{
  "arch": "vit",
  "model": "masked image model",
  "dataset": "photos of plants and fungi (iNaturalist)",
  "train_examples": 90422,
  "image_size": 40,
  "crop_scale_min": 1,
  "horizontal_flip": true,
  "translate": 0.06,
  "color_jitter": 0.2,
  "method": "simmim",
  "mask_ratio": 0.75,
  "loss": "l1",
  "norm": "layernorm",
  "norm_position": "pre",
  "hidden_act": "gelu",
  "head_dim": 64,
  "fused_qkv": false,
  "bias": "qkv",
  "qk_norm": false,
  "parallel_block": false,
  "moe": "top_k",
  "drop_path": 0.1,
  "num_experts": 16,
  "moe_every": 1,
  "expert_mlp_ratio": 2,
  "experts_per_token": 1,
  "shared_expert": false,
  "patch_size": [8, 8],
  "conv_stem": false,
  "layers": 12,
  "width": 128,
  "positions": "rope",
  "residual_init": "none",
  "optimizer": "adamw",
  "learning_rate": 0.0016,
  "beta1": 0.9,
  "beta2": 0.999,
  "eps": 1e-08,
  "cautious_weight_decay": true,
  "max_steps": 7200,
  "batch_size": 64,
  "epochs": 5.1,
  "lr_schedule": "cosine_restarts",
  "final_lr_fraction": 0,
  "warmup_steps": 1440,
  "weight_decay": 0.3
}
Rows from block 4 of a small masked image model, named by matrix and row number. Rows with one number within an expert belong to one neuron, the router's apart. Each number is 128 + 24 x the weight over its row's rms, rounded and kept within 0 to 255. All counts start at 0. Numbers have three digits each.
Before each expert's rows are labels from the 100 images, of 14976, where the router gives the expert most weight on average: "colour at peak" is the nearest of a few named colours to the mean colour under the peak. Only what is clearly more common there than usual is listed. The data: photos of plants and fungi (iNaturalist). In brackets: how many of the 100, against the usual share in percent.
# router: router (model.blocks.4.mlp.router.weight, 16x128), inputs 0-127
# up: expert up (model.blocks.4.mlp.up, 16x256x128), inputs 0-127
# down: expert down (model.blocks.4.mlp.down, 16x128x256, transposed), outputs 0-127

# expert 10
colour at peak: black (32 vs 2.7)
router.10:158109129116163155113118091145120119186144120113127110085099124066143107172149094120149139151094165135144132158114117120096170140145107109123133118111148111155113140151153111170177115101128152111118075132154134141157124127157148155153157107115162123115101110150125128094111139167145108104165141112136111139096137136066129146103127142140126139102123122149166106086120117114090128079105
up.0:126209165131187121128137091144142111121156102092084094137138144123099115125128121137119137119153110138106127120150098191160125125115111119099127135152186138095096104115105108141126139147118113136147126135141157130126100131113115147144164084143123138146126079094133115069136132139106118115153120114078125133152173120138105150158086106128120103115173144129144155118128109156092091117118
down.0:122115123178114122132134144163152165151137141109083108124152110138125134140113140112135096148149100142168079151132132100123157120105086112157129147099133108111136099118140127126146194131153133160175144104116090119121129117147099099106157109127130078124083113155144144148119111118145092138108127124135120135103152170099100088110135196161143108159121105176102153132126107117142173127095
up.1:139136157148139146138119091136111130137128100088095126157138114111163139145161141123140101153172116165098159111127082161138144143142140162107105115154139108104149113166132062123115125147119139106113131184142131091103132144108099148118146099182145064122114081134145099147127161165131120109129116128146109147077126164146101097144119118108101139128115164103099129112129091094154106106111
down.1:152108100222134145132107131136172154123108120138137136144156151149156123144107122105137133156132127125147125108109149122130152147108131132148122118108139168114119119054137104085116157111114135124164127135134128118107112122123102141101129149108139129110057103100167107131109131126136163160128117096126162090136117115065194087136142140128129166160127142123097124125140105100157166113117
up.2:135130112139186137134129131134124158156122129154128109120148129120113108122127130143155129075143128126106085148156139097113105131167136070152087116101116118154121084116158079183149087148154134110135116114109101157127095158096112116139149160135096138129170128171145108129119144123121153109151107112055140078110155156130111152141116165150162133122152135130150152135125128122147077106098
down.2:153134124104144084110133144119173105153123112092120146113108125089111145122100120112099098124183109138170147107134092099131116161083092158138111134101133146147150120156100133091115136121078141141108156119118108137142135119144193114130139115090125133128164087147136189125098120134120122165116168107152122134141148146106143059103140160106106108114100123125091140143100124095143147155143
up.3:166152124150175149113141130162118154107138099144090120122146139068145089092105126126137121115158105137130133161127149112130124144121147138140134146117136107155095090123101082128128173110135151088144126121072093104063137169135135140081128102116102094113082115152140080141120145113107142134146093110104107117122131153122144116137085183113110149159149113129103113113097101108117140119111
down.3:116120137163115107127110150115144125166115160130166153127144133117124145128080099139121132102099116135161103110131133116115120129123096142076157146103111118134122155072105112109107111105161136130128127086180139148170092151125165140166148145103188145140115118083123120121128143095130112129118113119080175112159090125122161060123119090128108140171164139161130168120130123132147155112124
up.4:140163180141141132117165138136146135144120083115119110108137063128122142095106136147126128147082142165108144125122136163144152142108150125148106143083144116101078100096072132153140201087122137106117131133117113108106169133141108162085140128119151128108111139120096105146115152117129166131152092141107136114102125091108148109148104182151102162111139109138143129104111095149156144122131
down.4:115093176162143111124119072186114150078084137133153130187085143095134127090113165123119115112125116116139131138151080135121098127160118116156152175155136143130159140133129144122179170127125117097128121126131104114100110114149129136127128122124099106117134108094157129140164088133142136088134104119130116106072140125100111119096125112132110110117117182115117118122094164119170117112094

# expert 13
colour at peak: brown (64 vs 35.6)
router.13:146131064140151114127075138155127174091116119096144165125126085131140140127143086139136112133114160148133132139125139097150105144123078103167178134134136145120107164137154147123090114140165162131125165123172185107099117144114139112144065172150104184102127102144131104125112107151141119115152134128146157128125108134075109123156148118136139143142154135123164114157119122135131144149108
up.6:122150147190128152137147183153111122161136104122116122145117125116120130121136112110124167128117111134123139130138136119136148093115127157123138124141137098106095144157101092095141161118111181079132111142120110098110150165174115162081142132128096072100087137091158068146135109142124136120158108113094170140128090133089147123172123146131113141131125145147121132139160098137162182108125
down.6:093109124164151173124095119168115126117130125077133111122098091096190145144137109132142115141127144166134089108111135165099154113164123120119132148090114138108104120110107129135144133128183113117106118117092130142147092180128150154153134119161134113121083144147169113122116124091139118144121106114088127110169076099082145148163123119152111134144161139121129194134134130129121101128093
up.7:122094153141131130106129112088140131099107111133191111148151152111144092116111131117151103142070143072130149206152076134123101158171158131139133124097152122116150129095131138184129117142151098137119128149112142128113120141154088147118141113128134126130143105119136118092168112126116149129116129123145130122156124101144108164135130123138199114145125155092166131081154147159100158132127
down.7:055086118154146158146107132124111139158110166135121128092102102124149127162139138126133139121147123129115106102121101132168135118155088140116132117140086137132096111185072139115101130107163132092102116101168096142156115164142202100161119148145122131100098134136130124136140147128086143124151116138138134129180084112116092154134105115149141126147139076113129161121135136109124148150154
up.8:147116117187151159121124140143157090147151063114121129143134140103118138098100126139116128131148123146109169120109118094160143148102151110152123101134130126102143117132080113116140125145109149101113125155133113047111142140130111173069131113142108068123097147107176063108125103147117132124158119106118110150095108129119126119179115151142130148142094145138139122118130096107168139137149
down.8:100105114161164177131133144152137135113138128058101118135120091104188141171149130177164114139139131151100100126124096139114152115134148144125104098084114129140078092113093136136143142159142089130084125125140140126134115151123112149155159090129141137140112099140165097089133141129121107140124073130091151118141091118129143172129157099135144159179138109120141124102125137156099130155130
up.9:158155125130137145130191097142105118148125090158130113162120135140075087090147112128055160152148127131150149183146158143123136132121161123173142134119162130112149135106127102108103103133114167115113132144153148107118146121106143123094117138142116108150143097175131108150148173127060137126143120148134155128123155164127175127131118159114128133136096111084086140151153109119121096124122
down.9:168146144153113117117180130170123130133127137128115161093110139107116146132133106088113123119090133183149127149142105119127109135140069124155123144134152113144101155087090103114164131122127128142078109106154134144153081141140155099115109164125160127123122146080148100157097134124143118142074109172129162151136139139114116127143117151118114144174159106178125093147131139133158141104068
up.10:116158153126114115097130155126103134145083102135106119147139096150174124125122122098155166123090126108134112101120156095111159125120134125167131137176137120100107109162090116188130108127133136107119151148106132125123102128166109141124132145119134101094111120090147121123154115129127129103110112115129126080147153163068131117116065174127154148180199111112129138143121108122130155134181
down.10:123112147130105112141088150165137088106135141102140131075128138152110121128170154149157156106106111115130159132114126150140138125118143133154115093052159104130111132142121128121121087123139118131055167114169083137112153112190150150125116166184114142112116131146108139158097123099136080134131150155124153102186121136139144124131124146092146108109135113079116128130145124104138125127137

# expert 9
colour at peak: brown (62 vs 35.6)
router.9:158113108145111107139129102151116160147140117150128136179115113102121140184108108107128171161114110156129140140159108078144136128136107116120146098051083168129121115111131120154122165156134113114109129131166107162103114109173118165117132124143116156075140088143167151121102120135111172144133108113097190120164108157118094109114101134110139126166114100125135118147142109130101116143128
up.0:149123155125146108127165164141165153152131133105126114146102102142142093112137101161106123111146084131132137129159166145156172139126106097109139106107125123126094108128089187168136119082147094121141112136165104168094165132119168126113102090135098133154134130181099127145094094111143123131149089145155086105145135141097143134131116108117162123180104090151156154119115128124121160103139
down.0:152105131111101133106133133142165115124164163112137116109154121156132107128100163132141084135135122134175172131172152143125119158092150165118093109100127099092133144108155105109125146133129101127152139090160109115142107130110130145109131114119153115177135113141101123128118120125150118132120149136083173123067119111117104091114137086173124104182158100165125112146119151178171151168100
up.1:164117149158115138133080126150116095140156143133135160110167132137152153140120165168172159144152091114084152101150146128138149058083128126132135127129139102131139132137118115102120107123057130169047117096132123126152126129161122142142119120148132136127137111099133122158126159116147122108119150145107143132107094145120173116124153131119122122154166116108109098155106096175148135142173
down.1:113090085156111108120106102130108089134082111138144128100116132173133155117150103105100147132142127106108097156118085138143078112111133157125156154136128120147157133114131123117115131118157113184085145102113179113159127115130125084143107149169154104117121136101131176113123112159128132126028127129145159157131097149112159153144141147099173113138113130140094130138138150127125121125136
up.2:143159129194131182128137117132128121151159071125099115130144141121119115090124138142134124140132116148104132113102153102118144116132147087153115101134147122118097095113127112153118138138108140070149104137127099094094141186120128168090158111132115082100071144129156059113133148146112137104161084107099132138124109160134119111163140133131109138148134140125136131107121080117126140162176
down.2:140123092138124172119118147148142107102157121110108147112119140143113076109150172135179089148143123152107133131146086106107168185108141126130099156117059152143174150100140105131149123123124123120189100138134120135147149137096087157122107152157105124167125113134124138090143108162104157092104092091156095108095121131136122099128137135145152133131115121125136142149095117109144108161090
up.3:109134118159120157150133149164128067153170143152098160117145072132154118128119126150137151182137146155102106130141184168147171117107125104115129116099113156128098124149090123126089112100094111142127132111134132136083164135115156155146136124145131106134098105118140108119120176123114137153142108116110155113150109107111120077132148101129124133203149143099144102160115097125085139108131
down.3:116062125154117118090101085156142109121105133129182140116108139172127130166140130119142155117164085107119175104177103113154131130114127136121150145096146119120147149113185123169157119112143130146099139106134120128155110134113109094124125116151162114129106118171127156140100072142167120138107131116143106109070121124119097141138175161148165116098126104122091115136122154113126144130086
up.4:097111113137129133165127131127094084130140140106101129103148128116087155133133105128134171163146134129117127108061123147112096086128131126095110116171114111075140130101147139088098169120067135129103124121164124150136127158158153148122135130149093133071123097107143119117147180135130176115123132109118171158121105135138174126139146142164151137129131150102148110142133105086079104146136
down.4:094103119136092138121114106162122117117101104136148144146092131125158172107093093111159180134145114140135154137117135094141089091168080114083165169141122146128147133135175142155085101102173133158139125142147126122165116137134156088137123151141145141147120117115184140129118124147137126134070163157131122114148126095140156133140137122122117120068103128101128138117128157089114097121166

# expert 12
colour at peak: brown (74 vs 35.6)
router.12:123090099167106125128111176132170133142165111127128137146123123152155129113210114105135119125109144126128099156127149119148177154093129149151135133132112138133165131134069131147098095129167129178132144109134148145104134116122117117186111121112130134111148148132156147129126104122119105105126137157107129110113170070096098122104154175103134150115096111096122064101136131140084124132127
up.0:127117158137106154151133086114119166172114099151132110106126090108164129109090130154117088156128133142135158120093138138177126114102129128111132122128165150117125134143134105166168161144135084131085141138085142091147177150152111129117120127085134129141137118168119099122127161140135143142169088159157086116087152178132105130139108124139113117092130109098126150124078132081116115171122
down.0:148135115154127101133133109164128120100136125136116120097159120157171124169134133133160153124113114144146154133093139156159122116124144124108121181125126110095130125095108116151086146139109161171036197098138127162112127112092120117127124151116133130126143150075118094108141147130113105147135133153146122135141147142089147126128111181127184152155111096149121124135140167113125103155088
up.1:147154143123141111132155091110151159109105118148175119132169101118150112105109115124128128119125105104153153128145106136167146133147125142087131126118147162114121134112176130171173185101150119130081099139062104109126151149175088105099122127136126109146116112098110130141129133115147162070125113126096097102112122159129132092122128111108138143137102178146166177123126136120169163110112
down.1:108144151162111132134136103149094116124089115116105134086180108133133142178165135144114097159155141185128152100071142164128107067113118129131135150157127125105120125086128127160095108092140129160065140099166115138132108128108122154131129167148115118090122173133123104125132130123120098156103133135116135141147116105097145168120142146118115138163103124131131118129126142076111098072131
up.2:155137117133164152118077097084127151155152123110122124114152140124168129120165107154092099124141139115105118105146089097110147148189126140118091102162105145074167137161139134166114123083177118086081152118162129145159139143120079148161135139117135125147159130134135131077144117138138131095153136135121083132138151146153083147142097128132136147109116108137154148149119127110129105162133
down.2:107137142181147081121160151142142137121149152160113146122153131120116168173153119123143151140138101110137106149121158104134144122082127143142139143118130122132145119080101118113129147095117136161100102141139154168098132078085118135145110126183135131098067144141119115152095120104127145105105115104156179116140117070106165131128123110124148153132117107182106084129158125120148149105087
up.3:156131141125122135112151169124135127159144105132098153136103123088176164104114135094096104168152129124135130132126151111122165143079142170135145132142140099134117128144090117125125139098116202095166167150088136104075168111144150156080140108133105114133149143100128113143136116142089139134131138114134176131104141085078155122127117173134106132154140139129113147143145108137155175130156
down.3:125154125149105130157143090161108130147133128130133106152123155109112092168146125154157137125093133178120106123101133152105092142156135093119146137165071144134110127113142146147149158131120105172126126099133141131158084146123093108134127157128132129131111161100150094101155161132097109127110131161104137107132102065148117097167127122138112125121150177134151145103135122091134073101056
up.4:090113135174143161112165156156141128138154086105126124132125126107107141105094139113125122113119095156156133121109173091185128148105144149122149093121120114152106120157083114138119184125126158086181116154104094102103143153134109159105128117123104119110069111138160106139071138129094140138170076134132131108117130152099125109158095108148132145135115125174135124101126111133153118126145
down.4:087181129176166103123170141146113120110129141112104161138116133092121147147141111140164162148139097184134115140108122125118136123112123109111131134126120106113105114147124118164158139098147137121131139125153119137073116131126159167127133164166118139108060117136133076113110118133132120151086130117144167108165155089113133108131124133133113164138106141154070181129160094108118115076107

# expert 8
colour at peak: green (32 vs 5.7)
router.8:135098121117124129097102102092109119078186113089098141121088143119153077096161140139147147103107131147170126120108124117128166104124116111136110092100107108122111097078166135154109056130109086142119136092118112108153096166136117158108181114099147069137137136132112146129114105152175090133169127093147125132137121150126128132136120121154135154124120144146131142149118113129123127106148
up.0:133126124158133129116130138138081119108146121101107162115127142113059140138156101106180153101116165127114128077117138102118135133174136127143056124102113101106118125086135107150137092080127123121158091118139117137128077125129146119110135154153103146135113174146183117164133106133140146143141141075137184107112121128130123164150101123171131115155119112140103155122144116101135153155137
down.0:130067138087134163120156148167144107103139145162152137127137176138048091145112123137113133113156098139117129125128106104136120165110169135145159126120182118125167127131157121122164147134126153117178105136114142125108170087097081089139151084121148126136130060110124143132127112128102150116130115134134134110130118147140155122115109066138146153116128141153120135113131117164148101126123
up.1:158144126200136164128122127109102148170120108140143140117134151085113173089136121126102130127122150101117148076137090114124133125180120147090137125173128158111129111125121124119120120081141106095071125141129102139139076151120126124118140166122110107126070119148127073148128098113136144156155124114117156146098144154133152160140120145173118123135094112179136141163093112115145121141150
down.1:129092113122109167125138101168159151090107104125140115160139151141093102188095149144117109130109131152074134141089104105156142136122180142146128125111177127130142108140148128153134173119147126134152135151096127120128132109114155112144156089133163133120128084104100116115145105164111134109114128126108134095105127135123117110136103094165127156191143117173081159157150114132144087139085
up.2:115144158208173163117137141165134137147149103127127117116144132107149101104120138117120138128133087137125120141130118122145129136118157162137126105124154128112123084133107065123145130122108145104134106144143096112105160146143132180078140109153129072112055126136150070129136142118107149119146086119078161113096136121118110094164106160111109146165130148130120146107120095137142145144140
down.2:132122110145136112137117131159160104130130092103139139120172114132167128106102116129207145155106128167125141149107132132161131120144167156125102112124145154128064094106128113106137158124109119099089143133160114108107124170158101200122114138157142131111129128094128104116133155127115126081145116145116130111131075109132163118178169151154105121163121142123145146082137140134134172137101
up.3:141124136156132151101185134091103151131104116134145115118104109120129132108148122126117094122139144142149115110146133116110138131157141108171101069096140170111106128161092149184120102105121130100184152179142098105107171152144145137129153162132124112140126119184116101159104149103120123188137122133150105102129164127096117129152097135143088102184138130108089108152115133121105125111128
down.3:152144112125145106074156106144091150140117148142113138116094133130117163142147115102100108134160141139146149132127091108121124159139089148128155131099124088087172137148155107165144126112191145145145127163112088149106084079145132092126132094141124144151122133158100144138127082134137111147129136128152104112108148163143074149147120122103130145089101128171104142149167176150126137105092
up.4:114142101167122165119178149143051157124127105122112142129129125150060118100175098112135140128147138144129099119140155106135148110156113101151107124117143133084114105121095098146130121124102148106144112137129105125078135156160133128124133153119114110110071132156158116194147133134137121149133099093128178089121144111139105158126120139163135133155102123140100147109163090094145160137129
down.4:142082150040138123137127117110135131120105142154134128119157201146099087136111107138114089095150115121117131127096079117170146140115163150131173126141149099133140138159151118112132105128144148144190136128128094114094146105137090134121111093101100153112158097123102142126114135135132125102149114132123118129106144168139147162116111113129142151102093151163126109086105128125136110150074

# expert 5
colour at peak: brown (68 vs 35.6)
router.5:116118101118151098130109090181096132113130124135136131125117087098112107130180123105170140135113152130118145124148169143140120128088100118148134120115089131152135174133140099113151154139145143142103147114147128107129133106131087137154098164130118136102056137100087145085115119139134109159162160145152109125120112137156138141154098127118137103141126132125203094161138070175144115160131
up.6:122162124134169146135123066107140105151130119104122108151118112118112111111148115134071087175118112118141137127135127122103147149111127122171146097172116164097135150146081082115150094128139141081122143200144136096108160157078135144125121125112118095136129118126141104097094164106112140175145129117144117163146162153154153152140105148123133120134095180141116122154136130121089109133130
down.6:149132115149105109141132134172109126128127114075106141127082122090139198134124131120113107181108158174154119139105118162135134140123093123126130131140096120151124145111119098146137156114140115142161117114133176104129120145105137141133126137144155123147132138125130088187120149126138098120136072145145072114101153093120138132164116127099091137161152133149141132165122178093105123066096
up.7:157152155157123188147143114135143130128137124098129128136113156151109128116151111076142120131153138114150127128146088098120121142107117152116087120107109120115123134144121096120118103080135151135137091121102115108125076132109078133108126140094085085151101160110154132128119102148127123122134134128133216166159113124112137137123149188131122123106117117172147133128166137129164192175117
down.7:136132123125130078090158156151138144119116141120103142139134101135138136120125152129134098151095130133165122118179121143095148113106140078132140212125117113100141176129117118121193139138166138134094141107132137145116076120146109172123153124146115145109130115133099139156142119135125115091147125150144137105103123098119141111079130151160159108118154129153184114127143186150136145125066
up.8:103116158123160139130140087165150139135129107116139117126123128102204150122176100140117080168067150153145132118135110148134121132190122100131154130140138111094106120090127124162139123127156133138047159122124106131116138149148063135119133113116137117091150123145136121092126131098130111145122107140124065120135111107144118118157139170142114126126113135103134126122092102123079109137148
down.8:118097143131114108155108102135165137166138128117134112152109123074156147080106125136122135177068107153155112158135165137106116112125135095112159120117126129155150129100136091143090114113145099098162139127153148146097149158114156165093159146122160108122122091099145119122111158124152135113130095109149126120123158099106149068151123166132101105127154095139124157117140111056147150113115
up.9:109165175122127130112138113133131173123097134119150121155123119105136125131144119119113142135129152122095122077161088123129097128125132108076099121150125145097137131157080142112175097090138126108075145151106122104104128136163077103149144128079118108088132121088114142154160117103140133134136107089099134145109103129126112126112127144086093161117118153165143122125133131177170148171075
down.9:126135138177111149112175112179128107136133112128103128151122112095158154104104144117160122147107143143128137152104122146118125136116118094173110125088107109133138144118164147143170148117117133137112094062114123116128069151140121115135109108132116131111115151126137071178137116117118111105097085159113103134105127089102108121154142177129125142174163135095168114114140174131144150075108
up.10:167126117160139143104146139152145108157140123125124138095129129097162150076120140097091137158148126135150152114115129126175161151092148166108166082116108147141080125103103099143130147115147176132163121154116130069088133157132136115105142126099082085133111166137127091151104103117111174131155126139133148112159122153098151125130124120159113132124104154148162144150157093094155155114123
down.10:098090114119137070111109121190154118132112137096173127166109133079178135135108121138158108159086120154151153128114107152155124159165136113080143129143094148168130141118111122095103147115130147114126110129180134120140150139133146168129157156115177138139107087158117126142181135144154136125144105134112129098092110104131117094104135139118107127123099131142088149143149135102151137141081

# expert 11
colour at peak: brown (70 vs 35.6)
router.11:151106123130162146152166156118116149138122150123111149115134092107123108098139095159160142114117133098110130102108143146127141144161155139115097144099140090154110151090102127076126160168133145156143078154110146131144126147153125120109130097098127097115132131115166112116192133100150115110129125150117190117101117096104114101109112076116141152153173136177124089129156093132165114161118
up.0:162151148212139175156128115112136126127169101109112097102178126100127113110150148143130102117123127153106159128123114139143131141103164147142126122126141132120132115108102110120110119154096135100141145149153126103115130180138086151105151103134131098106098137105197089093136119127115144111141094121111113135117124146139141103176119101092123167213159128134150134146120109120141115100135
down.0:127143134112145150143163128141150108142148063116122129106155135113121120078120107126131121168154111147105170145129171124146145139118187127132120077123135145110107128104123129121102146117083143093161101170141128093082174140158071172108151088124110087141118126125127103157125137124124182147149083104151134145114113135104149118141127104165085113147102122135120105129143091144113146150126
up.1:078121161126123124127191123140122130124127126107149107122139148139089134113084121147142129112133125152130112122108187114120116114129115123132140139123163129105120102133111078116160228150129114109144118127125092137114140127152126128124135128166103118122116149164142116169092111045140146133170115101143159091130116153135189092119114126149113123120119163129112129108081125102138137157119
down.1:114100119155124108107166153133117112132112159127127161129071161108092138142083129134084150137126135146166115145134151126101132134071081128180154122103157135123120149144114110148128117106141150107158154127131126118130081127124178134113117153161135109145128130160139140159065131097120140152137144109158150108153144114120164070131123138098133121054138163121094120139116145126111156096104
up.2:100127150185159159140126116127144142140174113106155108123126130117110118106108134148131120120161088148099142140125136143149133139132131114117109117122155145111114088144120102118134163130105113076143117135150052135123137178101124162106147112137101111135068123157188081160096168109094141165142080076117133109132106126122129122178124120147129147113104165119143140099127111097136117140145
down.2:108134130139143151138124143139161105160165086086143097120143129093113105111131124143165143159132129128064159144117154132150149140150172141093113114125134147133104119115129146097086127131127122113166098137104153110120217151134073143111154081133131109132116135099138068125136140126121149119134117115113142152137114104140153135148140112162110098133128111156154120126169083141140064153120
up.3:101109081136164146155143136154139151145182100120137130078093112129135145115128140116143098125129130183116123094091129115166155196148138149132110144112104133148127098151074089127140162132152115124190083148078131114142137151083098139104154130109125122118108128142108101142123129128139142097144097147112159103096127088160110120145107117140122153126133154137155131106130130129175131164104
down.3:089094122116083131087167145136110144122105089077109162135096136123097162129148128092180140099134132112154111109136111136133138141122112154182131134101091103121103171127171123141127121101110167126155117116137165135137121120114139096130127149177135143142124123151106147168114099160122110121112170116154097133130154118188112176121103124122148124105143131141105153154125176113079130098147
up.4:130156081145165137125150166120121142130155116091099131116152093120097121117132124110140163116160139158121134106092140115122112144162157126128080124147159124108136104116093078086105150109115191099144115158116141102121132124069131143117156138164108082104119172129157100131157129133126122122142107101094183120126135129154147147140115115103107152180160136128123152136125094122163117103175
down.4:110130105141125081103116137125135152131096124127132134136106102163133134144130131110177136094134118101140112112126119156120074094107094123103143173132079097122146131130145138143136096127152156177125149148125158171144081111065143111166116167159144160105129132124124147120127131132148098136091195124128117116126132106156137176085143136089146153127166141122131110143116185110114132108163

# expert 2
colour at peak: green (80 vs 5.7)
router.2:144120101110099146101105113110133144130138149161113128111103095099165108118143122102124203160106089159147122110107126135123125110139151114092160119122088126131134182127160125167106145088144122087115141121109086128127105130118108118105109121142120139174133135119153100105145122156168152126168076119097151131097152120090128126163183135111102162135131157151154165103147126121098150170136
up.6:130155123186147192111125118118129122140153088135104140114134133096124127071123119127137131132144104147128144118132135111114132115116178118140090097126156116106098112143108095099102117127120132104137110131130102068123122179149104165102136100119105094118067138132167087114120120129106150137164076112102149144104103113134165134177133102161094160124127132147134108097158078130139133149110
down.6:164128131156106126125116122136133091133108097148137108106134136155177122089144125125088127130110136095119151130117079174125088091153143133117127106096173123143167106147131104101148113117130093154125132104123106127157131105125117070130119036160120136103137132134142140121135105162136126158124147147067126156113155147114107183159144142119172098111121141112136157126138124150132140174105
up.7:131149133115137146125120163174104151155138118125114117093125103141122095154079118138155118136170145149160099119105170121136156139107123145101174130125122133142095153148067129120121141164104160107166123146141129138140090121133135116145132114119161145158137136113112111110125165106068121159138117163126094087112139116112074079159125091104150154142116127168154130137067094087117118123140
down.7:118113151112098133123082128099128130123103163123143143152094106137173165148121127117149127136100160144103124104124105127155169152135108133118119151079148137132152099079117134115093107117132130133137147148088151136137112079129125153115126095163180110114167156175095165145125100099105102120120160105143153105168103097099120137118129141115121140155156083092113170119142134166139135151186
up.8:131135114196150171141121128127125139153147090127114117132129113108106126091146124126122144120147123124100143106108156126126144147140156122114135099103126133146105100123096078085116130111115108091130091154109104068117129186139111143110147118128115078114076136117164062119126131115123183122156088100089152124128103090153161144189132108129116158105121142143112139138135095107119146138138
down.8:139154118173131153104134116141110109146105150122107103150146126146184049086134089140115111093120091121093139120141074149122098110140143121126141101138145121150177116134136153108153113145143103137105128111140105128140126128159093123130117073134125101099093110129142128120150113149129122118109119140103121158109135139140103171158171181115171086113113159142131131117157086178130122147096
up.9:114141139197125153110152159152137152114134088135137145099124144105128116119120103104168152121154098145150166154125142117199101118134152135122109120092139113122110122125102115151160148141136173127102139087103131114122123162156118137110125129167119071132075103112167100108128131134124164143159081101141145136140104075111131132161152106152108119118098126174088082119123104114137137140136
down.9:130091104220117148143111134101104109150099142090126114122151120199135132140117117112149135110131155102099108092138087128129066104121132155124103111108138124119175133128166149134117102127117109145143110126104146137159139107126129084156121127127134133094102148160130137140143123170142110135116181146127118114117126131119096134125136155147139055114104145086164110136137100154139139171141
up.10:137163163150141109101137124125103122130138085061094112121152095143150147131143129145155127141118166147129133119161133149179143150124131134169082127103119144136106122064094133150148143108135119127096123145115117124108151151175106185101157102161101105130131176155129092117136131124122154149170142135113143109132139118079128114131121153133116124219145135109138129135166146112108130147124
down.10:123117114151114134135135141111101138143078158156129123106151120149152116169109072148123129114133115089134115130127098162109110126137139145145114148120136076123148130139150141122165106186142140136173106128146059139157123139125107077162115098128133134076133162156156137126122109160141096143083109127083164135123151170134161168137147134129166102134170123129138142128130082171139157138121